config = dict(
    dataset='microscope photos of single blood and bone marrow cells',
    rotation_deg=5,
    activation='relu',
    head_dim=32,
    bias='none',
    parallel_block=False,
    inner_norm=False,
    positions='rope',
    label_smoothing=0.1,
    residual_init='zero_last',
    adaptive_grad_clip=0.02,
    final_lr_fraction=0,
    weight_decay=0.2,
)
Rows from block 7, named by matrix and row number. Rows with one number belong to one attention dimension. Each number is 128 + 24 x the weight over its row's rms, rounded and kept within 0 to 255. All counts start at 0. Numbers have three digits each. After the name is the row's rms in percent of the matrix's.
# q: attention query, key and value (stacked) (model.blocks.7.attn.qkv.weight, 576x192, the q third), inputs 64-127
# k: attention query, key and value (stacked) (model.blocks.7.attn.qkv.weight, 576x192, the k third), inputs 64-127
q.55 103:117149101123116142138152118098151137141106123085145144108171128156090137150092126114094109155155142143135090129149134072122132134153135141127095164149178153137132120120093111112111093110128097
k.55 100:098116077142126138112161139140143098106154116098081175134131125133128139098198132114108089172122154137149111116109155108132136090181121090124105126091105198113093158122085135112119137125145138
q.56 093:134123146134118099140130166161167110151177116138112121110137103103176141124149075128128156127111145144110142086122126143122164097153141107123147167125131133070130091109097157123096139161142099
k.56 092:119130126121116157162134078170137113127117158139095139133122173152108128132153127122132117173137144082133148199059166111146153101113065151115134135119094141148125111078131163155130097154141125
q.57 118:132144127124128117160117129166126134100114129091116159085154136098126141143166133148119110119118097161119139153088132113136132113106150130146108102098132129137136105154152101137159127145130145
k.57 113:119091111155142124148123169110181123133092128124090098093124125111123134114124117136134155151146112136204113121105112167138152095151105108091160122124115108148136143113122158148157121128125124
q.58 090:118093130125119089128156100147139129180142139113090123123130121132159098129117110145122152121145103077147136147107138116169124116158108131093101111156137102153093098141114147097131113130165108
k.58 085:101120113139139116100100160115131138162132099117133124151153150172116094158111113090130184145152116151156158129114069118114112097135104163123124139148140135149126127135165178107123142086112109
q.59 105:128105154141101137126095119126092126137154109141137134133154149144169138095127156145128145108101105115179172120104113139133141113115103147128134110135131141149122086189141121134164150110149140
k.59 106:115106143150091145141168087202129098149084103159130095145084119152133157141094128140124098120141093090106096132149087126123114179181146150147117095144127165092143155117152090138118139164171098
q.60 106:133138080101172100116080126091173117160126099180143134135177112126071143091132145143103132115135129182120126074142111122159115128144142092107137138085119102106128090071154145131120166139177171
k.60 114:106117180113106119138155065123089124126137096116173133145115120105109143109153125148108140153103132147107141122207133147146129139163135125101138121119167144135111128088106083136171137121133150
q.61 093:125144150100132097111087119123179120129137129121119130124154117141159157162127140113153132096135131143063126133156128157091094129167105133095071131156141087141140150088126123128102106119105125
k.61 098:117156129128171102078167132124145128178105165133107106151123104146116107173128110113127113113174123165139120109130107064128132147172171134131131140137143153129106100132142118145110115092134101
q.62 103:152070141169126119154138118134120176100120153116117111138136143122142113101139116158178156119068125141114130145066087090157156120122119104120157134107126143112120147130128142100116122140113096
k.62 103:090147112159115093117152142123113125103110141182119145137156145120160126116088147100147103123137104138089128171113152120163108153075121128175112147164093153154107112163148142107169142100106140
q.63 089:138104142155094109124099126146158127162126132154137133171188112118151116121147102120090117137136137157142095098154141132165136142149122122097116164115140145111087095103138084120113133127125105
k.63 099:143145128170146127140078127136101085132153122092159124125153121106116120121141154101102118121116132146127115090161110104175103168135136112082121103127087121154144121160111112151153147108085109
q.64 048:091132135111137141143118126095119148138125143140109145100130168149127101114142154128156142114130121078134135120130145154097101143076175094100132136108085123132116184144110153152159174109138141
k.64 046:166090154108127133111135107188118122134114144121110112114153131156136104113126131143090141113121119142096144113133148140115171124112133146147131100136136125096092147121079187102128119110125132
q.65 117:114127125131099092143099125167154156147102116101136160118161134154081139099122149097120200137145125138137142144135103100064143131118161108094125105139117132163130115114122083153137109174168128
k.65 106:134158162130112141102122087099145106141143146148113092099099125137199111131131084112137121161105131162145149121160145107118092109148133153160131143149132116085130107128182094173126130151140145
q.66 101:155121117145133130129170175130110117110101143133115126101142145141149096144138120098171129139081123181125148115124163141139101129116110147156146112069140134143162104131131181128140114099114125
k.66 087:105143117122190129147098090096124185161144075130117152136092160091124122132121135119109124087124102141132168143121089120171156136166144114117154071153121135131105126084113106157131149087176150
q.67 103:143143107150157105099140133116106141102123114140093147104120133158143138091150124146101147125154126173141161100171104101122161136073139129145101135119129144130105068083111155148101105105104114
k.67 094:151145144171143162179116147112081133137100148142075124101166118099148121138146148110170103136109130099179099156156116136163111126132157109136102099156103148149136119119142092149103143141160086
q.68 101:115149128144146107154154116092131082096160118115101133051065134111137062165140135140143135141109116192108117137133152100149158115172079154172112147115124148142130143151120116120109163177092081
k.68 099:131083175130134150083139134119131124125154121084143099090136133153088100145070122171118133118168126132146125118109143165099141144079142160068165092117131117129104115110178124126147155109098118
q.69 098:142145139120103149138111146123102146082141121154110114124103138119100118119084165102130076170078125096132119116135115133112137107098110147152126129166118155161154129108121131116092134160183178
k.69 093:161110153091150134108131096113161113117135136117100114081148102114114172116131139108153154109170126137120159153110164128143119129112141100179080119160073173133113096147145166144145155116104121
q.70 091:159143106104156128125100155142148174097181170158116138131116117134132168094159090160108145095116160113144130157130094138104090122152125140097138094098144115151159132128108146109151157117169152
k.70 098:150129148114155076169123131111162130162150147147186150111134119107171089131114107105119102107114124112121121109141109153090105147146115131159151140151105135080119090120138149118129094111149121
q.71 102:109102103129127094130102131141123140124120118091112144152142120124114113137107156108127110079110104117107087129070134099083112160149129137114137103128135113151073112135168137124127127127144126
k.71 105:123100152148128148065143107185124122124120132107091154116144112166122160117159139116120146124093128131117149158124174112140138161129141150124126127119112127133092158117128104130149179102117117
q.72 054:105172138140157118144108125141108117098142158155139116124097143114152108130141094134145089173084113127119128086178156151115111137142174128097119178149126164170153132096095131116125157125127111
k.72 037:104156121081122147152157141167089110125150115111103111131134143151101106117114160096157135140111130127137177149104143134123090113148118125155123114142147180162127128155157117123181126162132150
q.73 099:111131157109127143107134128091158146160101104105140164140128128126115111128141097155141052105116132129127164111086117164156135115140104134110109156115148114153086123138110137146128163115115136
k.73 089:135129135136170098147145143119165144113139113125095149158117115095140087152118117127117127124121103147121165121133086173166109125155114136129140132122164107093067140139127116138138117156141134
q.74 074:094128094073141107150151153131125114136135136156124138119155097168103172103120139125130101154149125121112138140071080085107105101096149152131110116105116119107193110118116126100120112115118120
k.74 081:171109114154151161155157129142100187086123099124150154084104093128126135128077117139125094122126152111121082134139136124106120106155136124180122109106121149173120106126106101098111131092163139
q.75 069:127162152124114192134122118104123117122134157104097117130134139080151151151148140106177107147125112143129114143153132140134114140130176148113130110097102104174162148138167136136094123125088104
k.75 080:114089120100114116132141104096118133071154116133104076120121138152161143147091109140105147121133156129130147140127135166124109131119121130148097130104142129118120141129115140106106176120114114
q.76 078:085100144129147158136093154113141160136136109118176087127098109114114142155064153106085146094131098139123159100107098132109124162185116163127117155112117154127146129115135118168141127093127161
k.76 085:138120133137154101122095119126091108083122081125142110144108094123142089106153091143144122108114125136112118120125135114135128119172132126106123108152130084171108076080154133120087090166149108
q.77 105:138170093132119087115143136099097103146128134158109102135111142121153113122094141124147128198102083140117140130172126193087094093067125093137149139138145163128132128089140138114121109182138112
k.77 114:112123104160142120130127098146156118134161140091144102109128104104128155116129115123136150111199131095183144185159122137107122123125152127089133124093134141097101095147156132133125143097116165
q.78 100:120117125118112144115164122168135112118139115114138105090104108122157145111094147103190134120151116104144143135117197112122125140136150106128117147092116115114106094168108152125121125096115122
k.78 107:105132142127126076141110145080105147099127123172118123130127123139154121129146109129145145145084116155138113147103133142145182125116105143095149112135121144145145135097170093118134129139139141
q.79 109:146128130125101136143152103132123088148093115120152138150122117132129104110127119125123130174112143121159100170164123131134178118120096115153143102137120138155127129137135132128099102117166169
k.79 116:134138106134111138175157153129101130180062149121116131106196118136074136151118128133158135147137127135149072124119158133143120110107131111142107100126127152112178152104106140118086122137141154
q.80 054:129122144137110118112119109122072148144130145124097098125100106117172150176127141129131111139124126104120133140159125127141145104188086118146091140151114138095111114158105148166156141127110182
k.80 047:111149146151099108098131100148131095103110094123177125147136138156101129083153148117112134149129150138123168109112162103087168102123133139115129125097128138175113128157144120102150110113090126
q.81 118:100108167116083106127144121147154106133133144152147120106090099160134092139134123144116105151138121126140169134070079108152113121126114119095137130114097108114130135165093130131117174151061191
k.81 113:104127097172163106152119155150131123135103138171126111133131120110136142118168142145109125088095078132140104130129114156142155136193095102098151085124089139132128102111115145081105141179130181
q.82 098:145123124126105161139128115120172116168135144118104141161169104111117149129151107109132160115084156114083117161105091118142174140116132091120109131120116171142095166121143107169184154141118165
k.82 097:136083115121127116104119103151173128126115147131127124147170126174122149125142121185124119142093096123106117113108154111140142151174141093077113136131109139089140122152132144203146139146118140
q.83 098:134138153088117111136128143114155096150133104131138126157105141120150151109112112084155137058155168133125124086092121119127144129140120121142097148087129125142140150126065175132125105119131115
k.83 089:081142108106122120139131123103143135106130120170099113096113177151178107142142159140105133133109135115151146137127103179128160120171117155127119116119117069121104131119137146163136092155183160
q.84 097:139191143143110134117124142170158101079097153089099131099137130095098127153122148178136130146084123143152146151103128112141083161123122129100143089088095137138108145148113098124138100137164090
k.84 103:141137139091135121114157136106104140111101163149153098117118133168129124147101097094170125121132131156109113134115139131165178084089111102120125119131140157122140060149115144116116132100134145
q.85 093:102106166094133131124130128096103148097116122118170137110139085158145119130134113124144142080141140130155139138154158088151158161091096108116110171130128150087097123178085128111102142142106080
k.85 092:104142084160082133104102121147099145144096162136094133134127112123087095127147106138140123184130114141182115104115101143127141076106156112141087116160129099115179136149183104142104148172135135
q.86 109:146112146141115078122123134108180112172114107162136116126142124157112123104134132169144153165130134168126103154119134200136146111119155135130119156134133133131177122136135177149098107141108095
k.86 112:140129127122121123177149163135117104129139142116150098127129111149195153110147131127159125123149143115147125160160108133122131139140120150138129079099092148087123103136134109114146152101141173
q.87 104:153124140132139112132135146121113105097167139099123164090090106107110118137139131095147105081124101128123115113145148107114161082145106143136135091119147099142100129117115144098103155126127133
k.87 102:143086142151176153054122111098131127103117117139103153136105124120125108166117142113124113120105116173140175102080098133131162159152152138123124108135143133137107159129109127102123129127110107
q.88 048:116099106152125157132115076122150110114115128127154125171124129170131122164105139144097126079108143126101142138127126118122100107164123110115133127167142159113129098103122138107118157152149140
k.88 037:150119137128104152104111127071127089073163118098125142163123123103118124108128126132104135131074105117128137128108162098087135149130147119110113138152159126137168169140114092104110137125120155
q.89 095:127121128142148140142112184079141122120154113127120127158161140090171135117153129117131134124110112159091166097098113143159132094120148116102151126099113136135156131159146143128129146153086108
k.89 097:142157106130108137125122131126142169190135096108122125120099123096114134140110097141100119108152147147135174102117131171183120107121092123082143118169105085136127118128130138116151109148073137
q.90 080:171122153117149132109163125132087093142126128150153081139112142140138129155119121148136136104141122115180120143098157104116150148155171155166120164108121109150163119101089109111125084101108108
k.90 082:084128124141122127151136101119167100091143100100155124139080122136140098138134140089138113091096172094131101124107109121164192130151125106178133148105145192143122125127118138110149139142107115
q.91 086:124084141133084100127123112085148115105137097138166120140155133096160113113127136125091129144135082151146096149121151145084108155163140097107131124136128110171119123160134143169143130164118115
k.91 080:106169120117127091089151092165101109117138119169122092147107082159146112113157142147127137093158125145069152113143114125124115180117073113141149108121104100125098108144135145105138120105123119
q.92 096:154164114146147089108144165094125113130119110130115172105113143112085102133098131126130143116137110130127110138146177125170147124115140122121162149170141100108129129137125154114124094114146135
k.92 096:124122176146145155145116141095128135136137131144124089112124099089138131130094123112145149104142131142132136149096132128078158136131122124109146121121138141110137142141110122124074139136152146
q.93 097:084181126116109120147126134148109120093124124133107142124114094122150154141109131181100157168118186103129113141141094141127073128134099077133170115117124126164170128142133152129161136131177139
k.93 098:140105141127120131148148094088102149129110173109134125103162135139150110136147074135158135171154109131123103139121100167158171120067129146095152145125115175100122123135157104137123134120104132
q.94 083:113139076134180129099130103122104133095140113117129138126116100144161148132142163140100116158098158120110162071140151114138103065111107143145134132134087093094116144142156128145122124151105109
k.94 083:092169140149147131095123131121117149165129092115107117151088108104102119157104133166120104137094086144148139116151138109127102079140149141068078108116114140173120134104096120129125118138107095
q.95 124:128121166151148101111077168100080142112134154094126152136132112151110084152108113138115128084121145123097138091140109114181090147125083121116119163161187115180127147078100126104123130133110144
k.95 121:123117086131101139065154103152110101137155105072122174131101115090103158137137137138120122151121108155068173117137148099112117122127153130118133157121120127133178147164168092142143136124088128
q.96 117:132127143185157174122110120088112131162148121173220149110113111130122118118079123175144077098143111137083124099118148181138135133126075122125124136119111121155127128137125115104123139139130115
k.96 107:129122131160127075136122135110146116099097101116098124146108142154171105146183112070109096113124115110173144130107132088134167153112141139125129118144101110113155133143169139171122106118100146
q.97 106:155139122153098086128143185107071184147154139086149148117130134167140092120117140047135128150096125139148122094112170120129071117122112159153148103106110124146148172116104129130083092087130145
k.97 096:148118101164145144133116115067116073189115091169130152124107142147145127146133151132120075144135101133112119174123107127107101104144135139090153073092152093138160135101189168137137149134100116
q.98 110:142122156154126090120140151146138143128093124115156143130116105158121085115158131128133115100147122102124135099117145141113136102115108170090176129081159113130166132133142114142181117116164155
k.98 106:142092156109104141119103122106138116095127159122079130155128154119134128128111127142118123122110104107128091126127141161166125127084127107127150135119144187134144102146134148139132130133069108
q.99 095:136106165116128111110163135088076147152099143110129136098154079092100144112103149102133144121132127152116113131119155156101173170131140084134082134120124135107094158152133088142113154170141085
k.99 098:129140093153123097125121118105138139121142121126135132107154119152125099105080176113132129117106129129121139111076142144121144132107114139162134138106084131101135121127120176093161123114135118
q.100 103:105120170142090151178086120136149149162140126168181123130143123133129114101132135133110107115149146117103090137140108095156123112100106119175125077081132125125112146146151133102096142168158104
k.100 096:143130116140136147160138126125133096089107118131129123177165123151133163130143143136130085117080118126144126151180147156118106132114158130119143166125072108118111108102170127136075153146144141
q.101 114:108136114179120119137156128130139105176124163117132155136132087106142091142102092146101157130124144122112131134175127083134112109129085107156078161151117171136129134100119138147095111089115167
k.101 112:136128102140153112142088126118113126139151148105141194105124117139150125115107112179116120122106133129101140159167139117145118128136149166168151135144095119110112099124102164096143136131097152
q.102 103:136109134068167126142149147171163124103115125152122154097185118110129128145124160137097059157113146113128140111126116088109133127159095121117135134135104142069147099122109115098085128119136131
k.102 096:156157126138118102069112088121116129101076128102093123128107092110118155144135159139125123132120134108093143125123146099095122147117133147142102149196126155123154094147125139154154117091098108
q.103 098:122169120118162166140107121184146085148121134092167151115106136098130122156086122139085121097084149123129148113103061110146128136165139106111129098096162134124125160153148112116124161117155095
k.103 106:161164139144147134062087126167107129092152070136151145147142155128110145128103119089156107115096147129120146095154170135068124174131170102120121090076088134132111109150196117147145145158188127
q.104 093:128168128163147094109149114117124131152114077162112086131150117148136154088145147145146172084111140152081118116090136139129134083140175146126152141142145131120095124093129166119125134151099131
k.104 088:127110081103086134087076155127111119146131127144099163112104091075138160124104110177160143169142132114162140171140103122169134094162119195148113108128114164122139124154074114103138125083144134
q.105 099:055157129164115128141085161150146103122129117085137159154120149122086136124104129107159119150107086161124108126134136167132162147133112121165116139142113138113139105095175104138176121124152145
k.105 101:118088118086076115139139117144173153177201129145078175146107157123136117100096160141120112121154156091117156134119138126140116126129133110117119137091129105139114116140099158102099107131076135
q.106 096:125124087091160106124111127113156126083088131113134162169134159094112072144140085142124126092127146128117123135158143075128118128140110137090121139172165128152115089131123158111105115104162122
k.106 100:151122090125146099154138143109126132141140085135165164167140135128103155125122115125141138079136114116124119130132174081105128131143116160117096121151095157156164101100149166136118094116114104
q.107 099:127120080139126090156141077146181115138126115108144141133110142144113156125139099114168163111145144161085142085169139138113134152107119092106135122105145159132125096142160121146095126195138153
k.107 107:111101104133137130102149082171151135127178101109107189157089126119116154142144146147137086107148147107113092152114141106149141149128127129091166150148138108127125123126170117159110162134130124
q.108 092:105118080153103112171122116138115112169102130129116102155126100110128127080131140142115119168127144149139143136160162189163116132154129132161125138135133098157090162146109153160131114081083132
k.108 097:090108151106098098158135153098128187126114128162114135129145139145146108116135097132100127160140105135135070127108132144162163102145155141103127082152130178125144090120141157148151110168131083
q.109 091:127139147168067161117128128154149141169130124149144111183142167084135130160150156096133112149133113124118087134135142133124115150106137085124099164152114146103139096151109167133137106194102135
k.109 091:171121101116159123126133153120112141120110088149131094139124112116209148127196105110107124148052130182103091125162111165161129133119116103082112150118090131099119178142142105124130109096126119
q.110 098:114144141134139090116145166067147128099145146091085107131095146096120118129123108134155154110147115115122174093151117143093132136110170125161146117100128142142194087103139107108104117120095126
k.110 099:149163125118114136111099142157108121128152092160097134111140103137149148133119136132126109102133161123125136123115074166156124153128125153106113143135136109174082163137106128174132171119091132
q.111 090:114114156131122180132103131097144134170139090149126131135129124175082131123091162112120144102109149120150124111151129085101159123145125116115154067140149181116124161087111150168139129138119148
k.111 105:115109122107126146173169121091157160127136164163140097087183104103127161128122108187126125149125158114179098142121067121136172139117162096117123109127166131141144090107121144123096122129158125
q.112 112:105112119135175102124152120094145132055076158142099109130144120081145083150145145119148126117138109161141141110157064127116169119103113137141138142151117138161135117115128082129129156118159093
k.112 102:116141131172138126172100082092124152115139118174124131141133074091184132177116139113118090110125112085145135128136131084109134163146130177081129136142111091077108131152159151130146129124145140
q.113 116:169148166150115113124131122097128113141141123152170142175130100130150127103135144127117127108089127107117094093153170160107108155158175128123170173080119146126148123101117104132121117160141088
k.113 120:118118091125148123156140126140169098119129107084090099142115119102130177142085109147160100106120159120137157118127103136141147107131119123147148140106120098118081141145169086107143105143146119
q.114 106:121154073153133107117108141155115129114132147142101129121128093114156163142156104101143094138088132128158093142104128159159178118182155105101170140123107142126105144093113098127132116159147123
k.114 113:122087140134123119084150109152163116124105094117115150072127115132135141113149123098118143109156126149084158095140125115094107148155180098098100164174093111138147158096117128105108138156165106
q.115 106:100112079125130083105126152165125101108153146122087116108115093144153180145088158103102094136107179140123119076178136129155147131150101186162085123125116089159178116138124117121105163155158092
k.115 104:134105139128100070118105111130141129145155149114121140096151143104153168144109159124098109138137154128148114100121114126093122147124141131101124134117151162111117110137102093156130154140099184
q.116 098:119129130113106156124128127107146123127112157127156146148135129154095113098114137152111122143148156142124096098145142163117124111104116056184174125130179113106123090161064114167123065118149106
k.116 105:179095097142111126122155115148129156086098136125121103134124103154181172164125170153165111114059122141155103132093115133149145133155152168129153130120120109151116131134140113156126079159100104
q.117 102:146116151066110155123157100162145139132139167152103123125178113138096093113101126161122132149116109138109123139111177138152115151132135104133159156088119066141112132121119115134161124146116104
k.117 103:097122156156108082124158150161138136168129137086142133179094110101174111142114136133151131137096093119089145124118133168114147136139141103116155104114095144138123070137140130122138118115116113
q.118 094:154154166141163102107109151083154138147111119165140103128148122156085165137125134090145137148117106155121144126197101098123174133124165153136169160152124134165099110097143094122124128134156139
k.118 098:157133132133162140133132116098146114146144149175160137122134090109137185158155137113148083169082127149150129144128154165135162097137115183116104116122108118126131150122122107155108123098096177
q.119 091:116147093113112124118168161076115175123145156115122142139164152089099161147125120116100120115138125115119150127098122114198088176121143114149115147139121117173138096135131139180107143125104163
k.119 093:131122078116146148167135177131122099162131122114153105140147103124114094140111164141099112104116160117094160166142076154117132115146114136086086124138083116115132136150086137179107158156136117
q.120 115:128125104131090148128097151095146128087167118139095144112097143141093092184116130120141125120144098159143210124160136154153124106131143160074096129100132151155143109134105115146135156110135162
k.120 107:111133155127134088134120126102096109125096157131147093092149146107146098096142122135137147102155100102135097133134101136089077112122148123137184148136126128069130137150131162134141119125156108
q.121 114:130090141090113123123107126119123168125083113132092119124155114146095131153149110123158103140104113144105144149141118135130123131128088088148086129105146122091120119158132175153122119112067182
k.121 111:173070130141141112135150123159136147124152118126147077107122145139178130113129126102151146120137154089126145131121130115114110136104158138087156158153117116123143132133158078099107140100156075
q.122 089:139159131167130117086155105110157108134169113112085156091114131101115120130158115117151105121149141110132152114166162124170161112133148103113109137139094157092141130097145156138126146142126107
k.122 099:083148154114108125125093111126184153118132133095112156113138124136098148118140102110162085137112112156157185149131105147137178113157096130091167149156140129100123113087116120140180145129154119
q.123 102:114137082152114169166119092132127174128136105134114148156101118146120157118135179138131149134114180120101114142080138115161109126131120104133138166152127096121137133104103153147084149127165109
k.123 096:124173108103100132112136116071128134116152148095154065166126138126153130118125106143097169123140141122105108159131160167131111104133131110145142063155122137125180180120109157097139085104116097
q.124 102:127124153122126172120131092130135147121115115091156156076142139108136192108119101130118125085117136144092128101102095141112140112140110127132129135134124127116154116129111189119113162125124139
k.124 106:134202082121141096088147080150115117133116094134115148073129084078104124142146138131146111119096181123155150095089132159082166100126124139137083128134120178075144120129151164139091105120124126
q.125 098:118187139112129092130169136127168145157158145175139112136121118123134092131087157115142141143119125111086120151087143135119114131136140139123139157114137142166139104117143144111113139114089075
k.125 104:105138111106134108150093093173149178163114123122129125148139124155112129140132128110129140128144107150147099161162121104132117155126125138164107125159095129150086092089123109095130188133117125
q.126 095:138127104139146139102099137143130128103173144140096119080118124127128131103161140127151161172135134064108159123081102117166137152105153109152122116128113153129198122107071169160113128123159150
k.126 098:113134127143101085151154134129121127106174133112110131115129159079136108114127124098082095106123148150112107158105077136142125112123144118134112108150093159096136146093116097117110133118109150
q.127 105:130129135123117154135177131141123131108150112129114139171124082120153150095157155142108133123131074117097098145107122153100154117169090120121124103105115172161117159126136119185121100095115129
k.127 101:124104142111134138087116147115150160081105142133122079115154154179119115115152126107124147136109115171143117111155133116162115099148146134146128147137111155146150105094112119127159124177108110
q.128 062:126130128159109122128182117141144161092164125125140130112171149128104132169152170112121151152140087082169138122127136157120136116146192145101128142129183152117150134145098144129067136130114142
k.128 049:104104134099163119130136139108150115146114108135102110175108133167128119109123106142116096162129133122143081122144133112124155134147115158136117185111115104149120143159186129135094156159125111
q.129 107:068161137113080171096133145171084152139127125202138100092164132139190126083156133134168122120166117136112103159148068158123143109133137100110127137076130124094214102091130117155125178146121092
k.129 097:132124128131106148152128136154096153123147074085092136157121143144114112163123121184123109144070105123124104105147130100142142140112115142155091156117163134140167180147088144160143106132094140
q.130 098:132103120139136102162107132100139146115127166132127110150122145086142141092113151086155130123094133169166062132159084101092110139086162123133093126124134142116128174128158144148071117118184123
k.130 094:159139102124124137146124130158144156104095116167140135164119150150133123126141193111134078140125152121086117119129127109150153158110140121105095128110143154066135082101138098128101130138127090
q.131 103:153154170156143118181127112149128080153114110192166141116100125099125164110154110159116119143114147128141082155164107135099152145138154086108120165094086173142115140095155147126099102135088105
k.131 110:090125089136152171093137163097100086125140152104092165154121112126156117100143157110164133154128120141106109081100087095129136147128112096108163172122126159135074150130155136134140064133160116
q.132 087:141106129105136114123143146132150173134097129122095110092158103137115149159113130102078125065182093106130131124109120086126121126103096128102159100125121147133150147130131157134112132092133138
k.132 093:097106141077143170124126135100099163118134109114145101123091118146104108169122109078090125124118146150112129102153146124141114086141114130149167123108134102132162131103149098143159121118138101
q.133 096:176111109156071202110130089106151129129150167117125088141128177131155145123080112142100094111138127120124125106139096144148139135152095096142149161113125139126102095161164145147120153117120111
k.133 101:115062110166129129080109124141167133119109095089130138153151126066150089154120121114133175148122157091147113157114125155095137124110136118120122127155122139116138146113125141108152097181092075
q.134 111:105081125141130107098107097074112149155147111151155116124152111095128130126104156082154136116169126079093119150136117122128129136137135118118106136170120131154155134129131167147151125140178140
k.134 109:095138150117154120129140130142147063119129143159096106128144150138161123127157150114134139155137125137154159148104098135117096135134109189139132125096142115068159128159121089163110071120132112
q.135 094:123122125118158154130138179158089150123138128142124119125136124118134148103120093192106162109165110146125136182112127123117143130130141085123093163133092141123121068152076140115143122145093157
k.135 099:098143125089109142125131135117124125147158141124104122148142136123168088128113104121134147115160127127131102086103132131113106077112147097108094176099138114154120105178149170150152145154171141
q.136 082:152134138162125132098166058157114098124138121141146157089134127164145131121126162099082108154133138150124155121131129092139111126119149110129146138121176120117157146108133116107145164108090131
k.136 063:134128170127111109150100154133107110125158186151105124133139149107148145122163119119120101133160115115136133123111152095099157120103097148088118125118096109137111135123101113115151094183139121
q.137 102:190106111144157123157117128141120128152193163167143071107123157128155155106144133141107172116147126120114099102072115139125123132162119157143146122138146147148169107124139135110078155136133094
k.137 091:128120125121136119133125135104124164162145129119116163104119118124148134157126135111132109087130094125145156126125165136169137133092149112142112115128153127182109124094192091098147156094127106
q.138 084:118115139135143101121125073101131115166125063135152127105114102123132163136142128154121132133172129130201096125159106143171114123135137129177133145120140156148105120142142106129099117191137089
k.138 075:192146134119146103134146136108147110127096150112134133155097141084106112139128131129172133111083115100123106110115136105152110100120153153143133126135185114126122112110097098112196115080096171
q.139 087:185124076155153141133128118107138117093145155106145119134136141152146115155122112107127134141141119178142075170140189124084115109117136114132168131089127155159145096137132116131141085103111139
k.139 087:085143140122109133133125083110101139154111101127148124128142082188149112134128126106141135139110135118137153128179116139145097137104114154115115103136155165119107085120139090089116160134098123
q.140 096:150107124146145126138106127147118185177104145120134128167160139134162103159125113113125129104175128128124162177118079125105121139144132086096130073129096165138093129126108113155097106104093116
k.140 085:144115092112119138104135190133129114106126161141142113120113138184128116139115126108141125140101144171130130101179093124145154107072153137162116126124150102117149157180140129158129110153132093
q.141 108:113144137131106148133090120131130093119150068131119142130106090108172111107129169094157156179094157150144161115109136142139121111131046148132143108109135122137114146096131115124082098169133108
k.141 095:174104113150160129130138112117163165095101110165153112133114143145145128146141122129135112155111135106185153202147123091133129173133134114181129100155135117119117118112135097051119108122086131
q.142 090:120159110124109139109090152133158135125135131104110154142092166156144089153162111144146139133150124151158099152117136101131088112105105123163138114138143114117067144116101124151102147105106115
k.142 095:174133123146163162143125131129116120140118135112160167141107111148103152151108117182113119158173086143176138085155096107120114128086141088108089133134124081128157154095094108065104092122176168
q.143 088:125116140091145122129148149131115119122115118145100133087078134152138125115116094141152125129111068143142136135157147124123163123113086125103107147110157127100074137119124177116139140133124174
k.143 083:131123144108135138077108123130115155110141093136118153137107122183117119119154120141154129132134133069149110130103195102104163142177156118134113145136103116135101131139126185073156146124097115
q.144 064:137166146114145136136067174115116104126112112138180153145126141100113141111108134119149160101117112096131103136143135187135112088172188135126103106102107131107080133148117127109105150139098118
k.144 052:124125124120140141144101129096100157134131124123122122119135155086168106161115141119110131154108162155130161175161141127163106161131106165177068119114168162125091131145118172129116139127118159
q.145 098:160137128129127124136126103147109138128119099153158145146153134129143151134129096115131142110098146107118170092132098095156150131108142097140113129122085151131164148134137125162142138103126101
k.145 094:119121113143098126135115160091106173162144116186105127118146111128132105149131114144114136126143151128112131127128145128070118131132137174150102079161123110111140143138115123148137122114149175
q.146 106:129136106146168095121088163118120072162110111139149090079106156112113080144167098126114151130145106122162116132132129124105111137135134099136149147106149130133102118127166115149109129156065091
k.146 098:103120134084136146130133107109114136146127133088116172151132150135112138125099107155137094139092174119154115120137155135140140116105181103081132114127134105149135138093099124151160155143135157
q.147 094:138114093132111161120144114120145153135124126118131118115145101106104106109135121159143108178175104130123162129127135146102082115088138127163106096128147108088143112089135108134136123131130133
k.147 097:087128131153134117119152102158118125112102148148175097110101091173117102121107096117157131124091091101120120173181095117148147115089121146126136119172121152095124131145118112159125105145135118
q.148 097:131137087139188159154146142108075100108146126086169138131074160110161136091110106121120112163106121156130136143108156105157134142071077160118110134142098171113131119153109098167072131151133117
k.148 092:161120115175116156120133116163125144124116093149155099090113160140112138128128134114144089154110119124150157106144111105098118104117155163094116149105134182092107141112149130106124102127112141
q.149 108:117127135096126112110093105163140199137116128098111138152180164186089114140153141150106126127128145095150119076119121105093088105120122113157140105145117094148099169119121118103125138121110148
k.149 103:126169122127130101123128100098134126127135124148171103126127119161088196145100121125076133147130121128105113070176130120158138127114112120192103129162173084168149136159132127141113141117125108
q.150 102:093106119141151139139103083101138127175135153115091103126108143098182125156136163111097152106135130152126166157147113143105180159162076046115133109091098112115173116099117134164120150134128106
k.150 100:060107122188130110102117138134147133107083144149158133120154138119178092116135157102155145158170126129150131142135076084140125126130120117124159139111128131132164097174107056149150146126111128
q.151 107:111151158113106104127104142105128108125097123184108100128124109114148136105133138135108116090114093077161137097136119192125120114152078113118116165138148160129143128117103147121158144119104122
k.151 111:104125133109133146089145100127137115160168101081086107120123121147076099094145146141088126120106144103098121169104147132110107127136123124136138091146106086126166145140140150131107158152129110